python train.py --image_size=40 --horizontal_flip=true --translate=0.12 --kernel_size=5 --momentum=0.95 --adamw_lr_other_params=0.00085 --magnitude_pruning=0.5 --max_steps=40000 --epochs=32.9 --weight_decay=0.06
Rows from block 8 of a small image classifier, named by matrix and row number. Rows with one number belong to one neuron. Each number is 128 + 32 x the weight over its row's rms, rounded and kept within 0 to 255. All counts start at 0. After the name is the row's rms in percent of the matrix's.
Before each neuron's rows are labels from the 100 images, of 14976, where the neuron reaches its highest value: "responds to" is what is common among them. Only what is clearly more common there than usual is listed. The data: photos of plants, animals and fungi (iNaturalist).
# fc1: MLP up (model.blocks.8.mlp.fc1.weight, 320x160), inputs 0-159
# fc2: MLP down (model.blocks.8.mlp.fc2.weight, 160x320, transposed), outputs 0-159

responds to: order Passeriformes
fc1.65 075 [118 128  64 128 132 128 128 128 128 129 152 128  80  78 132 128 153 102  62 189 128 183 160  95 140 128 128 128 128 128  48 194 128 105 128 128 128 128 128 159 128  96 128 128 128  77  83 128 126 116  88 128 128 128  26 128 128 128 128 128  52 129 128 103 128 128 128 128 128 185  86  95 198 106 128 115 128 151 128 128 128 128 128 128 128 131  51 128 189 128  62 114 128 153 128 128 128 108  24  97 128  85  67 128 130 138 128 128 128 128 132  99 191 128 172 128 128 128 128 128 128 128  69 140 128 128  48 173 128  89 128 128 157   9 144 128 128 128 128 111 128 128 128 122 128 238 128 128 136  71 128 128 128 128  98 128 128 128 208 128]
fc2.65 086 [144  49 128 128 172 135 147 144  91 128 128   7 128 128 150 170 128 128 114  95 128 128 163 145 128 128 128 146 128 126  98 180 191 128 128 128 144  70 121 118 162 128 206 128 128 128 128  57 128 147 166 128 160 128 128 128 121 128 128 128 128 128 128 197 124 143 128 163 128  72 177 128  36 175 190 128 148  70 128 128 138 139 158  80 128 128 192  42 128 128  37 107 170 128 128 128  48 129 128 128  96 128 128 149 128 128 128 154 171 128 128 120 128 147 128 231 128 134 128 128 122 128 128 139 114 128 128 128 128 144  94 195 128 198 128 221 143 140 128 128 128 128 108 128 128 128  97 136 128 101  95 129 138 128 128 128 121 128 206 128]

responds to: class: Insecta; order Lepidoptera; family: Lycaenidae
fc1.21 107 [136  69 128 175 128 146 128 195 144 128  90 143 128 128 102 128 157 128 128  19 128 128 128 128 229 128 166 128 166 223 190 128 107 128 135 128 226 117  49  85 118 128 110 128 169 128 128 128 177  93 150 120 128 128 128 145 128 128 141  88 128 128  79 128 220 144 136 128 146 128 159 128 165 128 128 128 128  73 144 128 125 128 182 128 128 128  78 128 115 128 146 128 128 143 128 128 128 126  29 128 128 100 128 130 125 150 128 175 169 128 111 133 128 128  95 208 128 128 148 128 110 128 128 128 128 210 110 128 128 128 128 128 128 182 163 103 145 162 128 114 128 128 128 128 128  69 128 110 168 128 192 128 209 128  65 128 193 128 148 124]
fc2.21 111 [ 85 128 101 128 144 128 128 128 128  57 108 128 106 152 128 128 128  52 128 103 128 128 101 128 107 128 128 189 128 128 190 128 134 128  54 128 128 114 142 147 135 168 144 151 128 128 128  74 128 153 128 142  59 128 128 128 128 128 128 175 128 128 122 179 173 128 128 161 128 128 189 241 154 135 128  95 128 149 128 153 128 128 160  68  81  84 128 118 128 128 128   3 128 128 128 151  55 162  83 163 128 128 128  42 128 128 167 210 128 101 128 173 128 128 150  74 113 108 128 197 140 185 128 166 131 128 128 128 128 182 128 128 128 128 128 128 128 120 116  99  95 128  68 185 154 180 128 128 128  92 128 128  21 128 128 123 128 128 133 128]

responds to: class: Insecta; order Coleoptera; family: Coccinellidae
fc1.162 104 [114 128  70 108 128 128  59 129 128 128 128 123 128 128  62 128 193 128 147  47 128 147 128 128 128 177 128 128  58  95 128 128 128 119 170 128 128  96 128 153 128 128 128 128 121 128 114 128 128  89 128 128 128 128  37 128 128 128 161 178 128 102  70 128 175 128 128 128 128 115 125 128 150 145 128 128 141 140 211 192 128 154 173  46 128 110 128 128 127 128 128 113 183  98 110 160  97 128 171  89 128 128 137 128  89  64 136 128 128 128 110 128 142  32  52 128  78 128 128 128 128  98 128 128  80 128 128 128  78 218 157 195 102 153 128 146 128 128 128 132  88 128 128 116  66 128 164 141 213 128 182 128 128 223 128 140 185 128  99 147]
fc2.162 100 [128 128 134 128 158 110 128 116 197 128 107 128 222 128 128 198 128  78 131 128 128  87 128 117 128 133 128 128 193 128 128 128  21 128 128  76  65 128 119 170   0 128 128 128 128 159 118 128 128  92 126 128 105 128  81 128 128 128 128 128 128 128 128 128 190 128 155 128 128 128  98 167 128 128  98 121 128 207 126  89 128  82 172 128  90 106 128  89 153 146 164 128 128 138  19 128 128 128 103 144 151 128 114 140 128 167 142 101 128 124  97 128 154 128 193 128 107 115 128  86 164 162 107 128 128 148 128 128 128 159 128 188 128 247 110 131 203 140 126 158 170 151 128 128  91 128 158 128 128 128 126 118  69 130  68 106 149 128 128 142]

responds to: class Aves
fc1.37 099 [140 180 125 128 168 128 134 128 128 128 128 114 128 146 128 128 126 128 128 128 167 125 108 211 165   0 128 128 128 182 128 173 128 128 128 177 128 118 128 128  47 128 167 109 128 128 128 128 180 128  74 162 189 128 113 128 128  74  85 171 128 180 156 128 128  28 128 158 105  82 128 121 128 128 147 128 128 128 155 128 128 128  38 181 150 137  84 128 128 128 128  37 128 161 128 128 128 116 128 152 128 158 135 128 128 128 128 128 130 128 117  86 128  73 128 145 128 128 169 128 104  67  83 104 207 128 128 128  75 128 128 128 128 127 128 144 115 128 128 128 128 138 128 153 128 128 128 166 128 139 128 128 132 128 226 157 128  80 176   5]
fc2.37 091 [138  43 111  18 175  44 124 128 128  45 164 128  79 128  86 113 128 128 128 128 206 128 155 128 128 128 128 128 128 128 128 128 128 128 128 128 128 118 128 128 128  80 224 106 128 136 141 128 181 128 128  65 128 128 128 128 147 174 182 128 128  95  86 128 128  90 128 128 128 190 128 128 129 172 128  26 128 122 155 128 128 145 167 128 128 128 115  74 128 224 101 166 128 128 128 147 103 167 128 128 120 128 128  97  80 129 128 128 128 128 128 128 126 107 128 163  61 195 159 128 146 128 139 128  79  99 128 128 128 128 167 128 128 128 128  55  97  89 170 114 136 199 128 128 128 128 225 128 128 189 128 128 128 128  83 128 144 109 111 128]

responds to: order Passeriformes; family: Tyrannidae
fc1.210 110 [101 128 239 128 128  67 128 163 128 128 128 128 151 164 123 207  99 186 137 158 172 129 180 128 128 128 210 128 109 128 163 139 128 111 171 128 128 128 128 128 131 128 128 128 128 130 128 128 105  73 128 255 128 180 128 128 239 141  87 172 128 128 119 128 128 187 103 109 128 128 128 128 128 128 128 128 128  92 128 128 128 128  29 128  64 128  98 122 128 114 136 157 128 132 128 128 148 128 128 128 134 164 170  87  81 128 150 128 148 135 128 128  91 128 128 122 128 128 128  65 128 156 163  57 128 128 128  37  73 128 128 113 128 164 141 131  79 179 135 128 128 128 128 128  79 119 128 128 128 126 128  32 128 128  91 128 187 100 128 128]
fc2.210 095 [199 128   9 103 106 128 128 157 128  68 197 142 128 128 128 128 128  90 101 128 128 140  78 141 185 128 128  88 128 134 128 128 182 128 128 128 128 128 128 128 157 128 128 128 128 152 128 118 128 128 128 128 197 128 124 128 128 248 128 128 128 227 138 128 128 122 122 180  74 107 106 127 164 128 150 128 146 114 128 190 172 164  68 159 128 128 128  92 160 128 128 128 128 221 128 128 128  98 128  14 128 128 126 185 111 128  91 128 128 116 128  54  31 128 128  38 128 195 128 128 110 140 128 107 107 128 128 128 128 174 103 128 128 128 128 137  78 149 128 112 128 128  92 128 128 180 128 128  95 120 128 125 128 128 128 128 128 128 128 128]

responds to: order Passeriformes
fc1.163 113 [194 121 190 145  64 103 119 108  38  94 178  27 111 128 133 122 120 128 206 108 122 194 128 106 128 138 155  69 128  76  99 128 128 141 128 134 128 128 207 128 131 108 169 117 118 185 128 125 128 128 128 154 110 171 128 128 128 128 109  83 151  12 138 128 126 125 189 192 155 128  74 128 128 128 121 128 128 124  84 115 128 128 135 200 128 118 132 128 170   8 158 128  94 143 128 150 118 154 128 128 109 140 128 128 128 106 165 169 145 164 128 128 128 135 128 128 128 183 163 128 141 113 123  85 120 112 128 136 103 128 102 149 128 128 127 128  68 126 128 128 128 128 128 116 196 125 128 128 170 129 128  22 135 128 128 128  78 121 128 125]
fc2.163 100 [ 94 128  92 128 153  97 128 128 142 128 128 128 185 127  77 128 113  90 232 112 128 128 128 128 128 128 197 128 128 128  98 128 189 128 107 128 120 140 128 217 128 128 128 128 128 105 128 105 128  89 128 128 253 129 105 128 169 128 128 128  48 154 128 128 128 128 108 127 128 114 107 128  95 128 128 102  66  43 128 128 128 185 106 167 128 189  33 128 128 128 128 128 158 128  92 171 160 144 142 128 128 128 128 179 128 153 128 128 200 198 128 128 108 128 113 128 128 128 128 154 128  92 128 127 128   0 153 128 128 130 151 128 128 128 137 119 128 128 128 128 128 128  78 128 117 128 108 130  56 167 107 122 128 197 128 128 128 128 128 185]

responds to: class: Insecta; order Lepidoptera; family: Nymphalidae
fc1.279 100 [128  97 131 125 172 128 128 106 128 128 128 206 180 128  64 102 151 128 181 128 117 128 128 128 181 128 128 128 128 141 128 107 125 165 128  60 128 130  30 128 128 141 128 128 214 128 112 128 134  80 128 128 175 128  33 128 128 128 128 101 198 128 128 206 154 128 128 128  59  72 128 154  51 196 128 173  91 126 136  98 132 128 128 137 128 128 141 128 140 128 128 104  76 138 123 128 128 141 128 192 131 128 128 128 128 158 128 168 128  60 128 128 128 128 128 153 128 145  98 176 135 128 128 229 128 128 156 128 128 115  89 128 128 175  71 128  53 134 122 124 175 122 128 165 165  66 116 173  65 128 100 128 175 128 200 128 128 128 128 101]
fc2.279 088 [128 105 128 128 128 128 128 128  89  55 128  93  85  84 128 128 155 143 128 128 128 171 128 128 131 128  76  77 128 128 128 123 176 153 128 128  85  69 128 128 128 128 128  67 127 135 108  16 211 128 115 128 143  24  60 128 128 128 128 154 128 128 128 128  70 178 128 110 113 128 128 173 128 124 120 189  54 149 128 128 133 128 128  74 128 128 144 128 165 128 172 103 128 176 128 128  64 121 146 128 128 128 150 102 128 128 102 128 128 128 106  88 214 128 128  67 217 166 132 162 226 150 128 128 128 140 128 128 128 128 128 128 128 149 170 164 128 128 128 128 111 128 128 128 142 128 188 122 128 102  67 121 130 128 128 128 159 128 175  18]

responds to: class Aves; order Passeriformes
fc1.272 097 [  6  49 128  81 128 128 128 128 128 128 119 112 128  74 128 128 128 128 128 128 128 152 162 128 128  81 105 101 128 166 144 128 128 115 128 178  71 128 201 155 128 164 128  90 128 128 195 128 128 128 128 128  63  75  73 128  96 128  97 172 148 128 123 128 128 126 128 128 111 128 128 131 128 128 110 128 128  83 128 119 174 187 128 148 128 116 165 128 205 128 128 128 122 128  68  80 128 128 128 238 128  10 128 126  74  68 128 128 128 178 156 128 112 163 118  98 128 128 128 139 128 119 128 162 127 143 165 105 128 128 182 137 139 150 128 132  95 128 128 151 128 128 109  83  34 168 161 128 141 128 136  53 128 128 213 152 128 128 122 128]
fc2.272 109 [170 185 108 128 110 128 161  87 163 143 100 128 128 128  88 128 104 152  37 150 185 128 128 128 125  89 153 128 128 102 155 128 125  81  81 128 135 176 202 242 128 128 128 128 128 136 183 128 128 128 118 128 116 181 128 102 128 128 124 167 107 128 119 126 109 201 124 128  57 128 128  16 174 204 125 128 128 128 128 193 172 128 128 143 128 128 113 128 120 128 128 128 141 128 158 128 185  63 128  58 110 128 109 150 132 128 128 162 128  96 128 145 128 127  89 128  89 128 128 111  71  64  80 119 128 128 205 100 128 128 168 128 105 128 128 156 128  90  68 108 128 153 112 108  78 110 103 128 128 128 128 128 128  59 121 191 128 192 136 128]

responds to: class Aves; order Charadriiformes
fc1.140 110 [175 128 128 111 128  98 224 110 128 132 180 128 170  36 131 128  92 149 128  99  31  31 104 150 128 128 171 173  71 137 128  57  83 128 128 175 105  95 113 172 128 128 127 128 128 168 128 128  65  93 128 128 128 128 105 238 128 110 128 152 128 125 128 182 135  87 128 128 114 128 128 128 128 128 128 128 128  94 128 128 128 136 185 128 128 128 128 128 137 188 128 128 128 128 161 128 128 195  85 128 167 112 128 102  62  54 111 128 128 128 128 128  73 128 128 101 111 128 130 108 170 192 179 128 128 108  77 128 128 143 132 128 128 128 128 138 118  97 104 128 128 163 128 101  77 112 133  84 128 138 127 149 171  18 128 110 171 155 128 128]
fc2.140 130 [116 124 139 128 128  69 128 128 128 154 108 139 118  80  39 128 131 217 130  63 180 176 128 130 128 106  84 128 103 128 113 190  78 128 172 128 142 128 128 155 128  74  91 128 102 128 126  83 128 128 104 128 101 126  88 120  97 128 128 128 128 113  83 120 128 128 128  93 159 128  92 128 106 166 164 116 128 122 128 128 128 199 156 191 128 111 111 114 128 128 128 128 158  78  86 116 139 120 128 128 169 114 128 128 170 128 128 224 202 128 112 105  51 128 187 225 128 156 175 128 179 109  95 177  65 105 128 128 128 128 128 128  80  87 151  44 128 128 166 128 128 205 128 114 128 128 128 128 113 115 128 128 172 195 128  70 128 128 159 147]

responds to: phylum Arthropoda; class Insecta; family: Nymphalidae
fc1.257 114 [117 128 128 128  99 128 128  43 128 123 121 128  89 128 160 179 172 183 128 128 194 128 128  90 128 128 153 128 255 205   6 108 128  96 128 128 121 128  64 128 109 128 128 128 128 128 128 128 128 128 128 128 205 160  86 128 117 109 128 128 128 188 155 128 128 128 128 131  72  98 133 128 172 190  71 141 128 128 134 128 128 128  97 128 128 128 128 128 128 220 133 169 132 135 150  99 192 128  56 128 128 128 128 128 183 128 128 159 128 128 180 128 108 128 128 128  68 128 128 128 186 128 168  97 125  50 134 128 128 168  98 128 191 128 101 171 139 112 140 128 128 152 128 128 128 182 107 128 128  97 128 149 138 128 144 169 119 128 185 128]
fc2.257 112 [128  87 217 128 101 128 137 128 128 128 128 122  61 145 128  98 128 128 121 128 128  80 128 128  96 132 128 222 113 129 203 128  86 128  94  84 128 128  95 128 113 123 182 128  88 128 128 128 164 128 128 128 128 127 128 186 128  91 171 106 190 109 128  99 128 140 129 128 114 161 128 128  54  91 108 128 159 128 128 128 128 170 142 128 128 172 128 128 128 168 128 103 210 128 128 159  46 128 128 128 172 128 170 128  17 128 128 128 136 128 104 155 165 128 128 205 166  88 128 128 128 156 138 136 128 128 128 128 148 156 128 180 128 128 128  54 171 128   0  52 128 144  84 128 103 128 112 101 128 140 211 128 128 128  98 128 128 133 158 115]

responds to: phylum Arthropoda; class Insecta
fc1.15 110 [148  92 139 148 128 128 157 128 127 101 180 116  67 128 128  71 128 139 195 128 128 128  48 128 128 128 128 128  67  86 128  70 109 128 128 128 128 128 143 143 128 105 116 172  68 172 196 128 164 128 128 204 153  75 128 128 128 128 128 130 120 153  50 128 128 128  96 169 100 128 128 128  80  39 128 117 118 166 128 128 128 128 120 128 106 139 128 137 128 128 129  81 128 121 130  69  96 128 106 128 104 128 128  86 128 231 128 114 128 173 121 128 128  47 128   0  81 128 128 128 128 128 128 128 128 128 147 128  77 207 128 128 128 162 103 128 108  55 128  68 128 133 157 138 124  44 128 128 128 125 128 133 128 118 155 128 128 162 128 128]
fc2.15 094 [128 128 128 128 132 128 128  80 107 131 128 128 128 189 218 212 128 121  97 128 132 128 128 128 133 190 128 128 128 128 128 136 128 102 128 128 128 128 128 128 128 163 128 144 111 128 128 128 128 160 128 178 175 139 128 223 176 191 128 128 102  43 128 128 207  81 128 128 255 153 128 139 183 103 128 117 128 153 128  37  85 128 128 117  82 128 128 128  73 128 113 128 128 128 181 128 128 128  61  60 128 128 128 128  54 128 128 128  88 128 128 109 140 128 128 128 107 103 128 128 128 128 141 144 128   0 101 128 157 128 128 128 154 128 128 128 128 128 123 128 143 128 109 170  58  82 134 128 128 128  68 128 171 140 128 128 157 128  90 113]

responds to: class Aves
fc1.144 125 [115 128 150 128 128 146 125 128 128 128 106 133 128 128 212 113 225 128 128 255 173 128 135 101 128 125 128 128 128 128  74 128 128  72 128 128 152 109 128  96 150 166 128 128 140 164 128 128 156  77  53 181 134 125 128 128 139 141 166 128 128 128 128 148 141  58 128 128 147 142 128 128 128 128  58 100 116 128 128 128 128 128 128 154 121 117  72 128 175 128 111 138 128 128 128 128 128  94 128 128 128 114 128 169 131 142 128 128  61 108  86 128 119 108 117 128 234 128 128 146 128 187 128 128 117 128 128  80 128 140 185 235  30 146 128 142 128 128 128 128 120 167 166 128 167 169 128 100 178  58 135 205 128 172 170 168 128 128 128 111]
fc2.144 121 [128 128 128 142 128 128 128  86  92 128 128 128 128  75 158 128   0 128 128 133 128  93 128 116 128 128 128 128 128 166 128 124 160 128 128 128 128 128 128 128 128 171 128 100  48 128  94 128 162 128 161 128 128 128 128 128 137 128 128 128 128 128  82 128 128  82  92  86 128 182 128 170 108 128  58 128 152  56 128 128 128 128 138 128  85 128 137 180 128 128 123 178  76 191  75 125 128 128 204 120 128 128 128 132 100  76 109 195 202 124 125 128 128  64 177 128 140  95 128 128 154 184 128 128 171 155  82  88 117 183 128 191 144 105 148 128 128 195 128 128  97 156 175 141 128 158 128  67 128 128  70  35 128 128 128  28  96 128  83 128]

responds to: class Aves; phylum Chordata
fc1.131 107 [128 128 128  98  79  93 153 140 128 151 106 128  95  81 162 153 153  87  85 255 128 128  68 128 128 128 135 128 159 128 128 113 128 128  96 215 189 128 128 128 128 128 180 128 104 128 115 128 187 128 118 151  97  97  65 128 128 214 128 128 128 128 128 143 157  56  92 198 103 117 128  94 128 128 179 128 128 137 128 128 128 110 135 142 128 128  88 116 128 136  75  81 128  66 128 128 128 177 168 128 128 128 128 128 131 128 128 179 128  29 128 132 128 164 128 128  85 141  73 144 128  48 124 114 139 130 155 143  94  97 203 154 128 128  64 128 161  75 197 128  63 128 128 128 128 159 118 128 128  96 128  84 128 128 188 128 121 128 128 117]
fc2.131 101 [128 128 128 128 128 125 137 128  69 168 128 100  85 139 135 163 128 151 186 111 128  97  87 128 166 128 113 128 128 170 128 128 128 168 128 232 164 171 128  90 148  91  91 128 118 128 128 128  52 128 131 128 128 191 225  82 178 131   1 128 141 128 124 158 128 125 141 143 128 128  85 164 104 169 128 139 154  34 165 128  75 151 117  75 105 128 195 138 100 112 128 122 128 128  75 128 128  97 128 167 128 103 211 128 128 128 128 129 128 160 128 123  88 119  73 116 134 128 128  99 128 234  83 128 162 128  88 128 131 128 128 152 128 132 128 128 128 170 132 128 128 110 153 128 189 128 128 128 128 134  49 162 128 128 147 128 128 128 128 187]

responds to: class: Insecta; order Lepidoptera; family: Nymphalidae
fc1.157 100 [128 134 128 159 128 198 123  82   9 128 125 147 128 116 112  98 128 128 128  55 104 129  92 147 128 178 128 110 128 144 101 128 224 153 156 154 128  97 122 128 128  91 128 161 138 128 107 138 128 128 128 128 128  82 174 128  94 186 128 128 192  89  25 128 128 113 128 200  73 194 128 128 128 128 129 128  29 128 128 104 107 115 120 128 128 128 128 128 174  87 128 128 125 100 128 164 128 128 128 189 112 128 128 118 128 128 169 175 128 143 121 161 154 128 128  78 152 128 128 128 179 128 128 179  67 143  86 128 128 110 210 120 128 128 128  94 209 137 111 104 128  94 128 129 194 128  42  94 125 128 141 141 128 168 148 145 128 113 128  83]
fc2.157 093 [128 112 128 126 128 154 128 128 122  86 128 128 128 148 153 128 118 117 150 128 128  66  71 128 128 128 128 128 150 129  62 128 162 128 173 128  32 128 128 191  69 128   0  50 128  90 128  61 204 128  57 128 101  96 128  82 120 159  94 128 128 128  73 101 128 128 128 128 128 128 128   9 128 128 128 128 128 128 128 160 128 130 128 120  74 138  97 128  52 128 128 128 128 128  79 128 128 148 128  76 140 128 185 154 128 108 128 128 180 128  57 128 128 187 110 128 128 128 128 128 128 120 128 192 128 128 128 128 128 128  18 187 128 128 128 128 128 128 167 120 128 128 140  94 148 128 128  84 128 128  78 154 142 128 128 128 114 118 128 162]

responds to: phylum Arthropoda; class Insecta
fc1.18 107 [188 141 128  76 128 129 128 128  86 106 128 117 125 154 246 128 128 128 240 128  97 132 128 147 128 128  82 128 143 128 128 128 128 131 115 128 128  68 207 128 142 121 119 128 186 128 119 128 128  93 163 128 128 175 128 135 128 128  95  24 120 128 128 128 123 128 128 128 158 128 129 128 128 128 128 128 128 101 172 128 155 154 151 144 128  80 128 143 128 128 128  87   0 165 183 206 128 128 128 176 128 132 128  87  77 128 128 128  81 136 118 137 120 128 142 128 127 138 128 128 128 128 130 128 128  83 149  57 128 128 238  92 194 128 128 128 139 128 128  54 144  93 128 186 128 128  82  85 142  94 128 128 128 128 169  94 139 128 173 155]
fc2.18 103 [136 128 119 128 126 198 165 128 152 128 193 128 128 128 128 161 110 209 128  86 128 128  99 128 128 128 153 120  50  33 100  89 128 128 171  65 128 128 159 130 119  85 129  86 128 128 155 128 220 128 174 128 155 121 184 128 122 128 128 128 186 128 128 128 173 128 128 133  85 128 128 128 162 127 128 149 128 129 133 181 186 128 103 156 128 127 178 128 128 128 117 142 128 133 216 128 128 140 104 172 190 128 128 128 137 128 131  41 130 128 187 128 128 128 129 128 128   0 128 128 116 128 128 128  64 137 128 128 146 128 111 102 128  32  60 107 128 150 123 193 162 142 128 128 128 128 128 140 128 181  87 127 128 128 128 128 109 128 109 128]

responds to: class Aves; order Charadriiformes
fc1.67 133 [128 152 128 217 178 145 144 119  72 128 128 135 169 182 194 154 120 155 137 127 158 128 128  90 128 128 128 131  85 109 128 128 130 118 154 119  92 128 141 157 133 128 174  57 128  72  85 159 128  99  96  80 102 128 128 128 114  89 128 128 122 120 128 128  39 129 140 128 162 160 128 113 128 128 171 186 128 194 128 126 190 128  40  67 105 160  67 128  57 128 138 128 212 118 132 111 153 192 146 128 128 133 184 142 128 128 199 169 128 128 157 128 128 120 128 129 128 117 128 128 167  71  64 135 117  87 104   7 131  72 128 128 128 128 122 127 128 128  96  64 162 108 128 126 128 128 128 128 138 128 128 128 128 128 159 129 122 145 196 128]
fc2.67 106 [128 139 101 128  92  73 128 172 117 128  76 128 119 196 128  41 113 225 128 142 128 128 136 114  69 133 128 128 123 181 117 161 128 152 140 223 172 128 128  95 112 138 114 128 212 128  84 128 128 128  77 150 162 103 128 121 204 142 122 128 128 128 128 128  78 128 169 128 128 128 128 130 128 119 128 128 210 128 128  82 128 128  46 128 128  67 128 128 128 128 128 128 184 128 151 128 128 136  97 128 128 178 101 128  25 117 182 128 128 128  85 128  84 119 129 128 144 135 155 128 128 164 128 128 128 135 128 128 134 128 113  92 174 128 128  42 128 128 128  68 105 128 128  87 128 128 131 128 128 114 160 195 128 202 182 128  37 124 121 128]

responds to: class Aves
fc1.231 106 [173  83 186  99 125 128 166 142 128 204 187 125 128 128 128 102 128 129 100 142  71 105 215 103 128 226 139 128  54 104 152 128 116 116 128 156 128 128 156 128 128 139 128 188  77 128 128 128  79  97 203 128 157 156  99 128  83 126 137 128 128 128 128 128 111 106 102 117 161  91 128 103 128 128 128 128 104 128 128 132  98 128 128 128 128  94 128 128  95 128 212  78 128 122 128 159 166 128  78 128 128  83 150  97 194 128 125 128 128 128 124 171 128 156 127  94  72 128 130 128 116 219 181 128  51 128 128 160 128 120 183 155 107 126 128 122 128 128  75 128 130 151  71 112 128 120 128 128  78  56 209 137 128  36 119 128 128 143  80 113]
fc2.231 114 [118 143 131  32 157 128 123 128 128 108 144 128 128  67 139 115 132 128 210 128 191 128 128 128 133 228 128 128 128 167 128 141  43 128 128 128 130 190 110 176 128 128 128 128  98 126 128  78 128 121 128 128  79 128 128  52 126 128 128  89 128 121 128 164 128  96 128 128 108  98 128  69 128 128  90 128 157 121  97 128 132 128  82 159 128 158 128  92 118 101  52 127 128 128  95 128 235 128 121 135 128 166 128 155 128 209 128 186 188 148  67 153 128 142 173 128  55 120 156 141 177 128 108 128 111 153 186 130 142  85 176 128 131 128 107  62  93 128  70 167 126 128 124 129 128 177 128 120 128  96 128 128 118 179  76 114 128  80  87 128]

responds to: phylum Arthropoda; class Insecta
fc1.295 109 [111 128 128 126 122 128 198 103 117 128 128 173 102  96 155  60 103 128 128 189 148 155 128 151 215  91 126 128 205 137  70 128 128 128 128 110 128 138 106 128  52 135 128 128 128 109 119 128 143  71 111 166 166 136  88 127 131 204 128 128  69  97 102  89 135 128 154 116 130  65 116 128 125 123 128 115 166 166 128 128 128  86  84 145 128 128 128 128 128 115 128 100 152  77 128 136 204 128 133 116 128 137  74  92 128 128 128 111 128 157 128  89 107  45 128 193 134 128 174  37 136   0 145 128 128  58 128 110 128 128 158 128 128 127 128 128 128 128 128 137  82 128 118 128  85 198 128 134 133 128 128 158 158 123 128 145  57 128 128  76]
fc2.295 102 [128  95 128 128 128 170 128 152 138  56 128  88  92  73 109 128 124 128 168 128  81 128 128 102 128 142 128 128  87 128 182 128 151 128 128 158 128 128 128 128 128 108 116 150 128 112 128 246 165 128 142 128 128 128 158  56 128 112 128 128 201 128 140 128 128 128 128 148  84 128  58 143  85 143 116 173 128 195 128 160 128 128  69 128 128 128 116 101   9  65 141 128 145 194 128 110 134 128 193 162 106 114 128 128 128 128 128 125  63 100  40 185 184 166 128 128  74 128 128 128  97 128  76 128 247 175 128  83 128 123 128 128 128 153 101 128 138 128 130 119 199 128 128 110  93 128 128 128 107 156 128 173 163 128 128 129 128 128 128 128]

responds to: class: Insecta; order Lepidoptera; family: Lycaenidae
fc1.173 073 [128 128 128 128 128 128 128 128 125 173  34 128 160  71 145  68 128 181 123  45 126 148 110 128 236 128 128 155 128 157 153 128  74 147 128 128 199 193 128  66 122 128 128  99 128 128 149 177 145 128 172 128 128 128 128 128 128 128 152 128 144 128 128 128 150 128 145 128 128 128 125 156 128 128 128 177  98 204 128 128 183 206 247 128 128 128 128 128 136 172 128 128 128 138 128 128 128 128  16 128 124 154 139 128 135  68 128 156 128 128 128  87 179 128 128 128 128 128 166 128  32  75  71 113 128 128 128 128 165 128 128 162 128 128 128 144 185 102 128  66 128 124 128 128 128 128 128 128 128 128 128 128 128 169 128 128 112 128 197  56]
fc2.173 081 [128 131 156  70 128  97 114  25 128  90 128 106  58 128 128 128 128 108 107 128 140 128 128 128 128 128 128 128 107 128 128 101 128 128 128 128  86  81 117 128 190 128  57 128 128 128 128 128 128 155 128 166 112 118 139 128  57 103 128 128 122 192 132 131  35 153 128 128 149  98 128 186 159 139 128 128 128 165 128 128 128 164 128  83 128 128 170 255 203 128 128 128  48 128 128 242 139 128  72 128 128 136  98 128 128 169 128 128 128 128 127 143 144 128 176 128 128 128 128 128  92 217 128 128 232 141 120 128 128 128 128 128 135 128 136 164 128 112 147 103 128 128  69 128  79 149 128 128  59 128 128 128 102 128 123 113 169 128 193 143]

responds to: class: Insecta; order Lepidoptera; family: Lycaenidae
fc1.48 085 [132  46 128 128 128 128 128 128 129 171 106 137 136 128 128 128 179 128 128  68 128 102  44 128 129  82 115 128 128 195 128 128  90  92  47 128 188 150  11 128 128 112 103 149 128 128  90 128 188 112 128  66 128 128 128 133 123 102 128 128 183 143 115 128 170 128 128 128  77 128  99 128 128 103 128 120 171 128 128 128  36 123 128 171  39 152  61 179 128 128  73 128 128 128 128 128 128  80 128 128 128 128 119 128 128 143 128 128 143 128 116 111  95  76 175 128 139  57 128 128 128 104 128 140 189 105 128 128 102 128 128 212  73 128 129  48 128 167 128  92 128 134 128 121  71 128 128 197 137  78 128 128 164 128 128 128 187 156 128 128]
fc2.48 077 [128  73 128 136 128 130 128 174 128  27 128 128 102 194 128  42 128  57 128 128 104  50 128 119 128 128 128 128 144 190 128 128 162 128 128 141 118 149 134 164  97 128 128 128 162 128 128 107 126 128 128 128  18 129  78 128 175  79 183 128 128 136 128 156 158 125 128 151 223 128 171 199 128 135 128 136 128 128 128 117 128  67 128 128 128 128 111 128 128 191 128 128 128 128 171 128 128  78 128 201 128 128 128 128  96 128 121 128 154 123 128 128 128 155 128 128 123 128 128 128 207 128 154 128 128 128 128 128 128 177 128 128 128 128 128  33 102 128 128 128 128 173 178 171 132 193 198 128 128 128 128 128  92 218 128  62 128 102 128  60]